config.yaml
arch: "vgg"
model: "self-supervised image encoder"
dataset: "microscope photos of single blood and bone marrow cells"
train_examples: 194171
image_size: 32
crop_scale_min: 0.3
horizontal_flip: true
translate: 0.06
color_jitter: 0.6
method: "byol"
norm: "groupnorm"
activation: "gelu"
weight_standardization: false
depths: [2, 4, 2]
kernel_size: 3
stem: "single"
widths: [64, 128, 256]
downsampling: "avg"
projector_hidden: 1024
projector_out: 256
projector_hidden_layers: 2
target_momentum: 0.99
init: "trunc_normal_002"
optimizer: "adamw"
lr: 0.0025
beta1: 0.9
beta2: 0.98
eps: 1e-10
grad_clip: 3.0
steps: 24300
batch_size: 256
epochs: 32.0
lr_schedule: "cosine"
final_lr_fraction: 0.01
warmup_steps: 720
weight_decay: 0.07
Rows from block 2 of a small self-supervised image encoder, named by matrix and row number. Each number is 500 + 40 x the weight over its row's rms, rounded and kept within 0 to 999. All counts start at 0. Numbers have three digits each.
After each channel's rows are labels from the 100 images, of 14848, where the channel reaches its highest value: "top examples" is what is common among them; "patch colour" is the nearest of a few named colours to the mean colour under the peak. Only what is clearly more common there than usual is listed. The data: microscope photos of single blood and bone marrow cells. In brackets: how many of the 100, against the usual share in percent.
# conv: 3x3 conv (model.blocks.2.conv.weight, 128x64x3x3, each kernel summed), inputs 0-63

conv.107:500477429535486572444595534494505491497534476539473477530470534506507477519516429495537503543431521511455480539448504511505472483491551455509496510491472372537493447506508483462417509595455480
top examples: cell type: erythroblast (41 vs 14.3)
patch colour: black (87 vs 1.6)

conv.57:575569486480433533472506524470473484492490467528474472591511583503546517572445459513537484524438499490467459516489539500451499478518540587462510492396517488501525472487473485419458518481444522
top examples: cell type: segmented neutrophil (75 vs 20); smear: peripheral blood (54 vs 16.2)
patch colour: purple (64 vs 19.2)

conv.81:517507436500508459487481469485473490466509480515568502441481507467474541577542539517523481503516505463464512506545551508378424532489574528548543458448484485450485499410518465409507533534498463
top examples: cell type: artefact (28 vs 9.8)
patch colour: purple (46 vs 19.2); blue (36 vs 10.4)

conv.59:500485568513508498452424492488458555465501479416523468526470516500443532566555552455514522460582474514545511463458515514418484470438467541524493473496555483394434525506482474508446493483498486
top examples: cell type: artefact (33 vs 9.8)
patch colour: purple (51 vs 19.2)

conv.37:545527527494570468523541527514497477478497496496473456476459494430485526501479503467460501458609503519546515488495507495488530492530466492369492434493500473530432456521412474535478468548415436
top examples: cell type: lymphocyte (35 vs 15.2)
patch colour: pink (75 vs 22)

conv.0:539481507547544437531500507493510518509538508595517461474445487522408466479476594507566454509512518436425507516426422507467446491523493464447513448543527492562527466527527500506483526507542544
top examples: cell type: erythroblast (66 vs 14.3)
patch colour: black (82 vs 1.6)

conv.84:522544384510470487500504496432532475527487468508503524494546455489509510533550440452496469501567515471425540480490535526523441521521534507441501434392493524478456520466445531474508457588457482
top examples: cell type: erythroblast (32 vs 14.3)
patch colour: blue (43 vs 10.4)

conv.101:498471342499499514491470511514503523505518509504522419527462491526532498529449496503501465488419498499485512510493537489420538510509538536386496507447546418537426461493527491537449504515491522
top examples: cell type: erythroblast (48 vs 14.3)
patch colour: black (61 vs 1.6)

conv.42:536515542463453503439528530511477508484499476513566434553456538500460441455478561541517534549482514513527495572502505489500463450502633526495503542462490411432567519521487526436500520489467501
top examples: cell type: lymphocyte (38 vs 15.2)
patch colour: blue (32 vs 10.4); black (27 vs 1.6)

conv.109:496492505507469524483545543522445480463501507454509542530494459494447468541466536486472434443468481473517507553502504513525455477459582326456439492522521470482540479541536499577467518528497500
top examples: cell type: erythroblast (34 vs 14.3)
patch colour: blue (32 vs 10.4)

conv.73:467471511473462581460547524483499461471494492514488561580528436546530481534537550524534545525541534490514514532547565499562535532521559454573521478497540532403473487501531523602502518482458498
top examples: cell type: segmented neutrophil (93 vs 20); smear: peripheral blood (56 vs 16.2)
patch colour: purple (49 vs 19.2); pink (45 vs 22)

conv.121:473460494562515461450538475505503457489588478470470516503454484457492556550565493441560468472478490501484494511513558488523507516397584506516504507448473531511454420524451461566479506519409502
top examples: cell type: erythroblast (33 vs 14.3); cell type: artefact (27 vs 9.8)
patch colour: black (48 vs 1.6)

conv.39:517566514492462439565409533518475478527506485387552520411518513501482554523542470433471480564506508535510524519523550497546540509492445490548523513493456510412430476515473486530477507467465505
top examples: cell type: segmented neutrophil (66 vs 20); smear: peripheral blood (49 vs 16.2)
patch colour: pink (54 vs 22)

conv.124:499501520564519486475502514514540485518588518495543518531504559523458528537532506506595517488465549518507521507500538526521480527399539535528510476465473526461434457498422482494441459486361485
top examples: cell type: erythroblast (79 vs 14.3); smear: peripheral blood (35 vs 16.2)
patch colour: black (60 vs 1.6)

conv.126:449463540481483525485484480507464513462466473430521428546450461472495473503486496507475518444502455442522499561516587479478495417508580473468493481501512445541537437420513499601447488548476485
top examples: cell type: artefact (29 vs 9.8)
patch colour: blue (47 vs 10.4); black (31 vs 1.6)

conv.61:500501361537523524439509424433467556498474500524508450519514488509522505434503496482500490491482499428501522533493566512522530516457523548459505454491473486538481423544428522476467434430453466
top examples: cell type: segmented neutrophil (53 vs 20); smear: peripheral blood (40 vs 16.2)
patch colour: blue (44 vs 10.4); black (28 vs 1.6)

conv.96:531493454459446462481510521451478485455475390484543528589509545533391523484583476510487495525526489515473518517515540493506432497485548515497486484423464561481535494525469498530452478573439517
top examples: cell type: erythroblast (33 vs 14.3)
patch colour: purple (65 vs 19.2); blue (28 vs 10.4)

conv.53:434486593486447495486445499495535493496516504453525528420512498506508551460526485508487513541361495566507562525564479522488556505485525590501521512505507537473474454495473494518420461454464519
top examples: smear: peripheral blood (73 vs 16.2); cell type: segmented neutrophil (58 vs 20)
patch colour: purple (50 vs 19.2)

conv.88:471421532511523388514474476483487510505487452503524528483520532477347529551547584519508533493531500528484547514510552525508511542510486500507518479455527488471459506490493446556550499411545484
top examples: smear: peripheral blood (59 vs 16.2); cell type: erythroblast (45 vs 14.3); cell type: platelet (32 vs 1.1)
patch colour: pink (52 vs 22)

conv.60:485407504497480498496551485470465489458486483451515517542506504511532521515537492524510433509557493531421495512463569538510534525537508504501506438456501507431383440501445432508482481457427413
top examples: cell type: erythroblast (45 vs 14.3); smear: peripheral blood (45 vs 16.2)
patch colour: purple (47 vs 19.2)

conv.18:527456489501519443521546483471461505508510476453556523577466526511444512542506580486544479531574508522450517462519532564444488497491421522467505489446530513480360513484460435457514499495487458
top examples: cell type: erythroblast (65 vs 14.3); smear: peripheral blood (65 vs 16.2)
patch colour: purple (44 vs 19.2)

conv.66:559427580526504485487491510495477493479501487488568419460464531454502420533506473522513580574469478488498482491444502499534527464489589480502490445499560407440477532485551500538534522468521544
top examples: cell type: lymphocyte (43 vs 15.2); smear: peripheral blood (37 vs 16.2)
patch colour: purple (47 vs 19.2)

conv.92:462426486518485456496549461431493542503493421544487492534491497510463542514494593423491525456469510465524548513530520501452471451488539532448553468447563486537409395485484509509476495509487467
top examples: cell type: lymphocyte (50 vs 15.2)
patch colour: blue (30 vs 10.4)

conv.98:479416519487481526492550507516517428529472476543437521585493429512483437489461502476476443439382469483482499569513458479515491485482581486495468527481475514493528522507519516606451500469481502
top examples: cell type: lymphocyte (45 vs 15.2)
patch colour: white (51 vs 24.2)