A small self-supervised image encoder, trained from scratch.
Training: adamw at rate 0.0025, 24300 steps.
Data: trained on microscope photos of single blood and bone marrow cells, 194171 training examples, 32.0 epochs.
Rows from block 4, named by matrix and row number. Each number is 128 + 24 x the weight over its row's rms, rounded and kept within 0 to 255. All counts start at 0. Numbers have three digits each. After the name is the row's rms in percent of the matrix's.
# conv: 3x3 conv (model.blocks.4.conv.weight, 128x128x3x3), inputs 45-53, a 3x3 kernel for each
conv.0 090:179179163154147143141111121149125136156169136125151136111120132070078099121081125139149113110125090099091081080080095129155131157138167134119110108069086130066099108115132088098134095112136152169134130162155126131144121138115129135134140131163
conv.1 104:113107144140137156109084130144113096144164124102143095088143111109165128132095102125156132122130099121091073087129152106147154123117127155177122146154130124086103101120102096127102122089118134121138103103127100066108096141094147201133109123136
conv.2 113:136144125145172152121156144139142147146155145129155127104132145114135118138101106135109096117085070127078067117085118127089119136111116113143125121099124142062116130113120086105126113121157114104118134120119158103092113162103101171105099140117
conv.3 117:138134149146136141136122134154150142152167142137156139125142126126148122127126109096104102078094081084096074034047062064100108094127131090086087100084084134101106114116142131127152131135167133092059145100078153111109148180137163191133162167123
conv.4 159:144120119144124117143121118121122124125125127127127128073085076091109101083093091064087065075102078062088071018015002037046024034041024131136133098111109085098099132119113142124113142127115087103121075101124079104128151147138157158144138131125
conv.5 085:116120129109112119121132131112152134127169144094113121123138118132170160104158141127133108119142110126153117101093110131180151120148138118135105135130123140140134131128133135141139144146123124113130125103125139091120123138111146170148110140111
conv.6 090:161103132131070120138102145111122117116147131110120130134102122132097139127142122124126103129127123117133100110125109126088106124134152099103145100095154160146180142105156151156169185163149123113126136119134148112128141157157113108157134175175
conv.7 100:126122173121108154143132154128175115095083140176126128150110116141123127050120125131118133162138110124167116114096141153099094132141126163143133155130087144172107139163167119110126172131115113115122181098098169136080139110127107147159129156155
conv.8 077:152102124154109125170136158081111103099121121133141141144134135107089086070045056121115122143141121109107096106077105116127116105128131175182154118109115089056094110125124105125118116121123087090087086085104105091100123099098123092074108096100
conv.9 088:168146172163135162156138172118134158099110125126132136133133130137124116098075095093084097134127111114098085075055071097076060125121101171202171123126139086044121100112116108120112126137138086113111082100121086085108168146128187138114156120127
conv.10 094:159142145135118120119113120109121156116109144177173185084115110098134127121152133111127109097128116078117110106142136120153144112147135140150149121117124129134143118097160125099150140124158154094079165123129146111131110127115123132115131132114
conv.11 086:207144157197136145203145172139129118153144121163160154114127149083074102079052075115120102138156117103102083107097095114122116081107127176209193157139137159079094091118134081101132095121129112121124115127140141124130139117104143097092141115134
conv.12 106:112150137104138104116125144094094126135106106153091158121103141111088133153151148099129148084085114096102105085126141095122139129133130104132129117127135142134170128146144148129139110071157162121139158104126127125118144097100140084118144145156
conv.13 114:132107131148128133148137149134134127120115118095117098109123112137160133103139091115132115108121104099117084126127119124127110131139115070128083074128108121160159120119141140131135121118136139093130127105161137090158132148111153173131139148086
conv.14 085:101147135126158138077123125115102105131096114146133147102094103086054115145110135123110120090062121118095132127133099109068098117082113128111121123109135133119121142150127120119111107096128135135125112127121108117136135129099123084152155149156
conv.15 138:145136159142134152131136165143136147109115120108116108128147129101131100101128095130125109120124111126120108093089088089092086108108113122133136108120126129128137112117148126123143101106140133109109128115137125097131142168135128160103118148086
conv.16 104:108104114115112113106101101103108110098114113101113114135145126133146124096108092139152140131135122129126113101102123110106131132139153141139128117109102117100096155159154157169159133157159125124113121113105122114101135138113159164129123130109
conv.17 102:141123123136111100125128137114092098112078094113095110117103119133108123131117092105107108083067097092078079144131131124086128146118122072110098063067098138114141129114114103078094102097100141129083130095099149085080112104143158140156134140116
conv.18 104:132115128093081099110108121147155135170123154161135146116124108158119136138140116110139121109107118132135130172158131110070083110101118139140142109105113140141133139155146118127117125119134157151153093098133128127138119108102114073106124102111
conv.19 091:123181163089139177098131193163122118174166094143166131142149141116111136107116128119158097132175127108142119135134107138143149144126154160190129124128145115114157160133152153112096122122121157155118127123145135103147133120102137082121170155142
conv.20 076:142115153165141189190163190138155118152143127159105140112128131129147135095135125113112124112118099105113102119146141109145121083120122173178132161162102157190132110141123136136127175132118109081094132091094169124106136140143150155149142153133
conv.21 094:153129177141110158137116160124076106139105122142146132064124119078146106082111070122151122127170125139154096104133144126170162110150140128164145108164137099134125151134145143132138099107141140121144134140172145145172070146130099185135092141118
conv.22 101:135110129097114120119116110122094108132124089094092095118105132122152139130125112122109139099072115117110128144126149094019110123103120087081087084085114148141154140121121134142106125136125132106131106085109117099124118114156130160153105132109
conv.23 112:124112108127116111130116110119132143116115115113121114095092104125108101138119105085090098072078090077072087098092087101082083079028035067094097071080091095104114134136152121113125124129141151146136131135127118123124106120139131130151127115122
conv.24 110:129134146119142134099132134125124130150148091126152122143114112131137098060072096108118108116106107128133126107119116111070114137130096089043113161151152139151173138087119155153095125152139135168157107121106108101109168100129196133085138120107
conv.25 096:123122144115092124141128163109123086120136105138141122134136135139133160126143164112136134140175169102134140097103082134129121103094099107150124092116128074091132132133154147148155175176161139142136145163170133153179150130132151109143156141154
conv.26 082:151146146120091111116104131117125087136147117137120134112113127117065109108123140088108094094102115059068090101126111121119136128129148112128115103074115104070119092112155105136154153155151119132142126130151121114133161138147122048118124121165
conv.27 086:185192196150152169157144151114137106123161122121138107135157152136141147099123116135175157105138129102100089096112122100123159126117120095067106067031086134068099124098106136146126140152136138158141129135144143140128133142124183145120166153126
conv.28 087:171093125165112133178135151115166127137138118142070098135126124146147139095114100100078067122122088137160108130123098146159130129159150123060093133101108118135122119140132121140143119110124097077117093076115146155148151136129155151147123141127
conv.29 125:149107113143109104135104107102116114101115115095100105122139114124145124090098094073097072079102077071086072042035043054062060065072070141136132099099099087080084140125117149134119139130118085093114075089112080091114172164134180174137140130110
conv.30 121:119115168135127167131120174125145144115125116108147104113149121114149113070102062122130114120126108128128090132122110152140124131128102126161154142160158164160160117122135135138142120126144128088094122104116123091108126175106142185098096151056
conv.31 105:176162164155138158138106149185167179105091121164166141151144144083078110091098102113127115121150142091125130049070105103143111092128129150170137136135121138111118161163152141119146112144160141108112146147151122134158150155114145148119147142122
conv.32 093:180158157182131147148145164152117120122087108135116140112095110108082101124130129085100113097115128111137133169150136169137130137119103168185175138146162119133160148142135118100119149124133101130119109143148110117108115116151107089126115131129
conv.33 099:148131120145146151130131130131141138116104119135084115113108101117169131116127125097091115092126112120140136131094097127129097134111109103130117078094113105100138141106120127109109146125133111100108110115118126111123115129134125188144104130109
conv.34 093:128116122110112131112117118099118127080073102134076129110093109091107132109118124122141137118141145152153155132126113135115126149108115146138137134106140156145171156093103151080102142129128142137146123134156129146162147140166109125174100099131
conv.35 095:143132176125103163137119165093133123098139143121122113124138166115109130100095097160140111151142119131119097127142148132111121134095111112130173132120127162124094099108173043094181089122154146115109168117103182124097128175158092162160106164163
conv.36 094:136133127170153142165148112128148107126123137154136158123135142089061088117112108076091111084101114091120124129145136134126125140123141152146114152139123161169115155149113137085090163127114103123120138122104145115089136143139076048090112122129
conv.37 076:145122122159129130176162162124156138139164157117128141146160125145169138111118090126123100154164120162165125117121130153173136136153144125139117162166130149157134095124152116138151133140158177156099192178114211198155127116113127119125098080080
conv.38 098:135114134130118156143123135128130144139130117153134119094101148119118122136124096137119140134128119145130101152116139131108119120123122073077121113123149158137140116134151119169167105131136143130127135148145163143133142164158144164169152153136
conv.39 093:111130116123134123133129113133102128118101129151136176111104118103099117111131122116135157110128161126145164093105091095088100078077092096119100128131104146165125181150128161122120141127115116142143124160156128154130146135151135128131123146142
conv.40 104:120136114120104106124120145137089133102130175115145134100103134099123144099108096101138150121137150116128133072122140121113145137121140137124100153138128151125101174090086090094147076141128112119153137130140126130129096120140083153155145171129
conv.41 094:192185177169163162139129118147128120124100120085094100110123112144152105129130099098106125112130118132141114096099123153165121147124096157162164124125147113128131126121127102082110173159158161149105126127108105081092075110103134172135049078064
conv.42 106:145165141120117128128125124126129119098126144121101132112126111114074138125117109137117092118117124130128132110101130123094104143125110146163162120128153123151131113141124073078133117093080124139116132134164158123155116158168063104161098125132
conv.43 101:140145104125132111152167147101069085092101123123145161159119154150148156123148138142153187125116143119111103135121125121088124117112110050004049070034073101111103173128114151141149145161147123148149117146130129153110120090129129113134135158122
conv.44 110:133117159135104160149124190146077134124063134096075130110115132123120129145166153121162110120161111138170117109140128109143119127152104110125123130147146165187176135089132157092134139091109134091120117111148102092138123099131136094128144123129
conv.45 117:123141156118137143087111127167166147156140114147116092162159158157136129155143141114117116124126116134147141142146140155162140166168162132133126136119125157141153135138158132105134134106126145127119150127116140113107198177166181139126158133138
conv.46 109:123141151142165163128163168125148146113102124104099122140156161140171139123111118107113127114109112116085094123152135069106101070100112147159118133137112122102109120134134123144129089089105145135138134141136131127120153143113190176109137138129
conv.47 099:127116113129132133129114104130127119118091120122101132116129123105130081130123129107100138101118108133139127151114120145133123114111116122111120090081130105101114128106130110098128162163165135108104135104097111064086116139141088145086098105117
conv.48 099:124115145137082122144132158125102105103083105123119131092078110129118103118149123102111114111107114130155131141151137159123123151148119122156156091071105111109147139126143109096134125115134133149141122121153122126110098103133154133130120159131
conv.49 095:070089107080109128093120118113123125097091098141095130110105127095136134107135130116116127112135127123147137150109095145137107131115133127128123122112120117114130143091078139052065147115105121117133104107124138122127076075118074120136087127128
conv.50 089:126113102130107105137117100104147126109164133081097089142149127129155136096113099158157137165177142155168136157166163162175169142160159134162146157178154146143121093093100112129129116142125109107113110113111132140130146141128162169150142144129
conv.51 085:130099094131099095119101092138132135145122127142136147140127138144147148132127114147136140160149132173146106152125137143119129150136123143149132124113103111097085136150154133152149128153153097099124100116133141144139122133141128148150116131123
conv.52 095:148123132112126145148147124116141153098152144121149129110130151115154145101086102148143144129128122114098104083077111110109099102100094114065100090099116119133123130105101144160128140138096118116145140146132141139109132124132124158128136121086
conv.53 073:138120120132112111144125129107118102132142125151150142163162159158141142138112112116111118146133121142120104138130162151121151168157163176168170148141155126101127116146144105157147108132128107130128104141137125146142130117129133106121119113134
conv.54 104:150141163155145157159151169154140139158145142164165173128125152115079114155120137123116144150140133152120114137122147124122119115112121154181157122123113115070078126136116112132124104098110126139167130133164143114146187182190186168175188181212
conv.55 100:128150181140142176154153175144153124155160122135137108122130119147132126144138127148139119151147123150138112115123124147162161152146165123147152152151147158144128114096088139123103150129100157154143155140135167137127170201186183193195187186192
conv.56 109:125134137138149125153136132078125109118153125125134122128180140146179113152136097126150137123128125099095105086118128141172131160151123140123136148116144129103150055113126076137136097128148168166114154120078116078054108141116147168108142134124
conv.57 092:144149133116115143102106121144123131096090110105078141133140102123169134121125107093110101102126106109151122135119105130155114114125111122150126097126115113120147142117118097107116164120131147151123123133113117077085101137114131190148104135092
conv.58 093:131136128134145151132145147135121091126102118144117132135102109147145137140160158122139119114140139121142152144131085135110109140104119099124144119130141131150151143112120160110091152167147140137155125129161123116136115110119124121136146136143
conv.59 101:154152141129144129132132111155122093100071113117110141110119084109142070107127120095118082108141095118136112068139118124161114157148120127117122100109115093118127097090088077070075100091098156084083149099109129096121125138140128142087109120112
conv.60 114:175150150187162158153131136149145139151146129126139123134135129144130124173134153113126156148153155165142126104119152115109099138135128177205159155162130128078076139151126126179139121136120096133172103144188126140174138140131156150119142143160
conv.61 103:163156155161146138147137141198189164175159134134144129142121112144134120155145126118141136123150146130151143112123118138146126155153142139116122157112116148092097158131110149107101145133123120140143118154156122149146166132125166129119172157153
conv.62 105:106133164133123145149127165117146126123150122137147146141140100145122094133124118117114111114107110121119133113125135133122100147134132131162143120134121127145145139172142169143111152113133153132122092083097079089109163156121196135115149111133
conv.63 089:154132136141131131124109132108105135133128122154157141141128135134115112159112140112125168134130151148127124127122157140106117157144141175185173134133146102069125133135116123137116136123119112124140108127156110120153187164184164135124174136166
conv.64 090:134135128138139151152152161106113101128137131120113122123100125124165169099146119115083100141152148162185149119093110119123153114167193106140137138157140133166137121135150114129136126137138128113089146131117164161133139102119136154170150165109
conv.65 101:174148133171135124156107104097137138108112125092107123135134119159128104131126071115136132148165157136155144117142128161160130137143105183172157153141109141137080095093128111132169143153131114097112124115138134128139149143112155126099144149110
conv.66 102:118109121120140143103143131123121112084089131059080135117100120157150136154152103131129142147129129144129109103128124117111106118124111163175134166148121117099090133105083119086092152117086122099115149137151134123127129123137130152143127137119
conv.67 088:116137165149169188175166163115125130120090083146069070151148142132137120107110088114114122117132124139132134112125138136142142129143144103153157130168154129177159108125132138139133136110122163121103118095104099094104172154118158159131125128103
conv.68 083:116112107151163166173188176108132126116087096186147164125118131124154144096115108144148165131146159112125135117103109100107120102117119133146096126146112105164115148155145155140110187161133104132162110141166121147143129110104155159136121145120
conv.69 098:101158200088126212136161219142142085152157074137126098142126140140094122117129102084111130106121131100114104127109136112108152126143182157141137121132141073138158129127136143149157143132147141113142130087106122093105134119097124095112123120097
conv.70 076:174199205129145157109101116159166162105154122102145122102104098093074100100057122098108116105110134117106137080099117120125134146117146148146154117112145068058126132131133112127132128134130150152146122134134103121122140139128119101125112072120
conv.71 106:103119114134161140139137131126121145130149136127118125130143113140140097158127156134129144122120109095073090105121123138169106145129123129131091131122098108107124125150135120147142098099142118158147129130099098079099123104056187181087164148142
conv.72 089:119120097156149127130147112134141136117099110112094140094103119100137137105113125126114147120113128112105131136118120120133115114122131104113099124122135112073112112078086092070092125113100131125124143135133147132116117104152132153166147135147
conv.73 103:092149120115166146117140131113128110125133124150140163118156115125143133141125139162163151136131116124114120137131135139163134155154160084156143076137118147207162099140121102116125108090113165154119157131113170145137098144097114166143142124146
conv.74 098:152130119147130133117112127095062120119089140119131138108087120140128112126108097134149182112123146076090106133118106127126141117112132145142124123133123075094104082085106088070094139148112142139146152147135138129091079083095104113132164162143
conv.75 096:150140152152122136136123128117165113068169173038092141142129134157145151083143124116108103147114078148142079126127148155106109153144114142097133184106096177141097108143149058109145051094116077080080144098072197156107133113137165160152113153121
conv.76 102:108146141122182153111170138113109118132146127108123136161175151153204156126165183135122118133142131140160170132116128133133128116156155083055080126139121142183179129132138149164136134147134110112109129136114135159130182165140204206123141139118
conv.77 090:131133150166149163161157164105150128123149146052022098140133124168155147113126098106110094093080084147139116116114120112094106161171161110083104164142131168169146120134130145153146114100115102107137098101134129130141140125113153135134125145116
conv.78 104:105157143149174143155152133137135127135166142154132063110115129128115116138140122135146142102100118098111126114137150124107109130125137125156168115142147121146160116121140106132138110117123133178150109115116072062098128125096133143098164130106
conv.79 102:148146126188145125136095092116114117127139140133142134133122115125128155118119128122146134120135127102122127157122120138133118137145150139141145123142143087147146147135129128099100152124130100117127083104103070082068138116123156146197136121132
conv.80 093:120149180113136196118150195135122133159140137145124144111104129104127135124134103125133125136145130134126104141100080135119129138141146155121113125126142091144169152138135148125111143112112100112146078085134075084104139135132125158161133151117
conv.81 112:154111131106136119147143120130097109109117102114119096136090097106147123112096068097075107105070112123116125125086142137102138148158112147114110118129157172134159122100080121137099125100101166118114147122117148114124134094098135174131110109077
conv.82 098:137117093150157139163166150108099121138103126148134154138111140129112132130118133103103149129124154108103130128102129149131137139133137159155123111105111090086120126104112131138136134140142111140182103127172120141162167126141131121134121129147
conv.83 110:120142146137134142146130136119120116133106101119102122098108132115105133139148127100140143110118125110116121137144110150108117147126131135139126137136117133146128137153144147118148121105160122119111102083098118111127136119124182145154159165153
conv.84 089:140143152153170175152165170077102111100123135102127132135113114137119119140125132121122143137125138122106113151119117163140134141119118166143134123108125104094128121115098114114104124109098086088113078076104089091117158135157156147161158144158
conv.85 092:104125123123077075113085118122109157109117175113136160132114108107097095105125106126143148124132114102123104149145129121129093096110086139178150127118072118092082123129082125093103135127122104154180115170182148166131138145116148102102086115114
conv.86 096:109165155131188178121178169139149136142150141120139156155147142171154144155129135145122123154136122162121115149144142113102108128116121145160130147151130136116109117111106143150129151127104140129145125102131121077095143123128169144142144137162
conv.87 098:108133113112117109098097097136059095139109117141141156135108135146106117138150126140152160127118126118109101102142140128145154121100137095118098090095086102114094139139133136114126125160162116154168107135159141136130089116116146118142146178148
conv.88 099:150130129130123144128127137171163104113140116119100084124145144139135141115147148107121087124153119135173152091105107122157139140152154171179140134139123135186163117135138113078099157124103129115108123110112121127091113147126120147166094113156
conv.89 107:103134120115146131108141128126124116127118111128123128173154160177162156165167153170176174171180177152164159163175154166170157161164160098099093106114116121145153151149150137136145134147154150146131152143121153143119140130135144134137118117109
conv.90 105:121148154111141168127157181128155139159165106145119137136127116132097115117123123138099122110066111144123117100112128120090098115122163131130130133123129109131148119142148097136154108114148155167137124131115126115111157170108144136142118130130
conv.91 103:145153134135145121154165122141157139164140134153110129087121156101140152109169128094093095119136145133159144098121129119143169115164156146169143130154134165205148111100120126098128134135112130102122111113149127151141133129137122130127111174117
conv.92 102:103124133125164147096126113142128140120144142098112126152186167139192146092079095126120106152152116141124130150116118152168096114149111125114096154164138117137110111122126134160141107111133132131117136130089129123078151150160178199134089078086
conv.93 098:140120120110085138151145165125135131128144131126145129132161161120106128124137129160155134130119125120119117118154142145110114142141171112075097103077115147122161112106126107156153118166121159141150128119130107113113148170147127120149138136139
conv.94 115:108116166129124169128142192129137100108111080135147123120118123150168155091125105116110087136151133110135109144118108136123118126131116141141141130147146125137142119109113115090114130105124123068080135099132137087121097150101134182141128174120
conv.95 101:156150162144136151130119120152144136132144150144157154135127142123106119111111125119113129124122142130130162108121140149160154136113122151129163100056098046033059142134134117126113161162134143118108157112107098091117120122122117126134140139131
conv.96 093:111124151109108129129118131098105111065083134085114142139143111157168106112114120136140102151166097125138105132138086143149125109112119147164127112149106098134118081101132101098117146139107113072093138093086141091087117161138149196124136157148
conv.97 098:155144129130140118126126106150156156131143154089098127140142142128125125098117086131138150111102134120121117155173168108098127084101077135094096131103097124135105111118116085139125076132142105132148108110125121179129133120136159151111105098059
conv.98 098:124117096131139132100107109131145165121124136116104094145162122136184128079087076131133129112129107105121108088083137131160144132146141131143114142149148138139150084096101088095084131112100150135108116116093106074051129144102165212153080099082
conv.99 095:118117098127090079120087079150115140151133133139135111116097127112030116119123170140094124137091137141119155129101125140113137144107128125157160137149145141160137111140149113136140113140139124150143121139138133131116104100121103063119102102148
conv.100 098:111135120120130130095107114160133131137156140140171158129119143126108137159163155139113135139114129155123106139129139122090114122092110143156165163133140198128098126106086099111127090108111123126148144135148172156135123133165109074127146140168
conv.101 100:135175122133184130087148105139135118130133113122136102131121135113083113113057112141119142118083115135100135110115125130117104155142140105055118106064108113088101172155152158154159153150156153129126168136108158123102131145123097112130136102165
conv.102 109:100122155117118144107139172108106105142116113124120126139110152139112135110152140165154149155151154136138141142133118119125132096103118106115130083086100105118127124092127134105114154160154136136117106111102112122102120127180112109167110124124
conv.103 102:142131138150131135138127114124135113144104114133126144140125133127103127104114102139124101125133132125117136104129127128131151143120144140153124151129138116093123131128120154087094146166166115107134137121121140135125096140123075073123102121117
conv.104 107:119120142121121152135138150106151130132127138171027097138124128123091116100137139149107099128088096125108123121116127133107116121124148127086099118132125120158122101134143080114140160135105150115122148103105107113135146121141139111140100168127
conv.105 095:141178125157201149118166129115117135119116127142128133128126117105107094117097114156144180139122158129099142092097131094099121086090113138137116134135121111100108117117110093113104095086100128131117139142113120131118133124115141140107141109108
conv.106 096:098093131135097095107110120140133140153123108155156110115123142125093116134139159088123131086116140106127155139138122139130133126071073135130138103131131149141131148107103158112094147160145111108129111102147113084130128169165129101158142140151
conv.107 107:070112111102120111085105094158127132148121134137132159134103128122084121155185193143100110151125138163155151154168126127097080107091088120134107145149115147157121126132136129149159129144149113093115120124136121132136130119136112084140119141164
conv.108 094:142167168145168191101151173150131131143145152117131149121127124109118127126117137110124112110122091119127105120104090140140126141137130117072118109106123096141147140137151140135152129136153084086094076066062094092080150134100162147143174138122
conv.109 100:149148083134167093115133070123121131117139149115141139167142134162139099094103097143163144114123131070101131131137138148137120149138136100085105124089106130104101104107115119126130134151136132143125109104107043060078148134124146125103113096099
conv.110 094:134109148158125150138113142127144137140143147113093109111083088146122149130102084122134132101075126127093098125142109103049060125104112124086141136086143152133174123109082121136106120110117103141151070088123105098108139125141169134166119108126
conv.111 108:107140145124148147154152146124119115133137140122078101132112119131097093107129114151145122131128120122115133120135125091104115102109144114110097143155131145181139098111138116108124157148108132125112158128103140134110098115140088104129114115107
conv.112 088:140122106133122092156126097135124154135144159122120135118120118094111099093113117132138120116147140108141141080121136100131123101124125118086110126093089158119050098086062075096083083119104149132116166143125160152126122127134120124115132146131
conv.113 106:119118128116124139135134134128118116125140139097098136137128082140124117122137147152134105148125096130115112125093091116113113111112142132149126146157121160181130062101094084094081114098044145116076167135082156146120105135143092146186126142179
conv.114 135:118127133114135142111126127100115115089104115096100119124137124125163137096114104110109099109127090103107077080080092101120092089104099125130115108121114108135138118109118113108112132125125131138129115130125117107099126141118140173140112128105
conv.115 107:155148151142116114148131126151158145084101090099119100134149132115115119079109125105114111126114110111099109109116107117125110113104098128147116076086061137093075103120125131114101121128132125137135129146144110112127111142131108107121103135114
conv.116 107:176150139150131134171148144125152127118155130107105124105152113084162117081081078089122117107156119110125107095098114117192118096149116144113135140135129116105094098124104116156114111108085096099112101143113103115119115125107127174115120134115
conv.117 096:095115146094094137123110134070146162091165148122154112141138135141098103114111148146113111136093105134107130117137136151116133146135183110117148112097151114129173075101145040125180106163161152129133122096087106093068145145128158101127139118167
conv.118 097:129134156165133119166137104112103095149129122148124123156134110158118111120104078160145116145132111142138090128126129127126144127102096134135137114105116134095078161138135142092104141147130091109135115125102143138091091118162136106144108117127
conv.119 102:136113116121104112148132127133099107141091112126093118144116136113096117133126119145153137105147128092145128139148124119150131119120117114089102098101106112149137140093103169099109151120109137098106121096144097100148146133149121091143150113146
conv.120 111:081105100102119112072100109134154135140155137132143147135149146139140152157177187136146163135139172133147178100150150093112124097089120144145094151147116135145148129156163138158176121141177139132104131122103120118113138144141155133148142140146
conv.121 086:137164170120125156117137165165130101161134111158139128148145154150094145160139153104088101126109125128111121083077110066058110084081130109141125109115128112107132113150179117156171137129158136126094141123090156111081143126161132094176143143194
conv.122 093:123172147110158155116153167116127104108156089116134111144155120142119091114141093139119130156100132145112123141115132158054128157086133123160146109117136115102127118111130093158162097134138145143132138099079143096086150145101138122101120161104
conv.123 096:105130105132148133102134121125103096111072083094059093125089119161088125138169144139108110132085105125122118156157135142104114157159159126136143131142143153192177144165188119132168116101129135135116151143122122121112151109121138100141138162144
conv.124 107:107121144120107112089138140148176121131138096095088077127105143185105125141161124129126114137122123156157135136138112149117134132138113118108127133107118159156152132106158135109145147145156115127137100105142126110109106152159129108130093135108
conv.125 077:163154122176139121169135124099125137120156137117145128100104108102090133134131147088126135102152176145176187175181148160155152160143135166187156137154134098121119113109112149148132158158133111148160084134154099146171123120147116092169125101143
conv.126 097:109136122115142144088131126170132115138134134106137155078082149093037134153114122111080123122079130164110116128127123103055111151093116087075085109116110148168127142170167092149180062107147108088071143118082151163138097109165105066146130130130
conv.127 094:141171147143132129107107112129123116143145150143149146098106121096064116125125141126138138112118142105102133133165148121120145153125147089121123099108107141153131092085098130140143124137140128162167136144121122139097126155166107064139120102140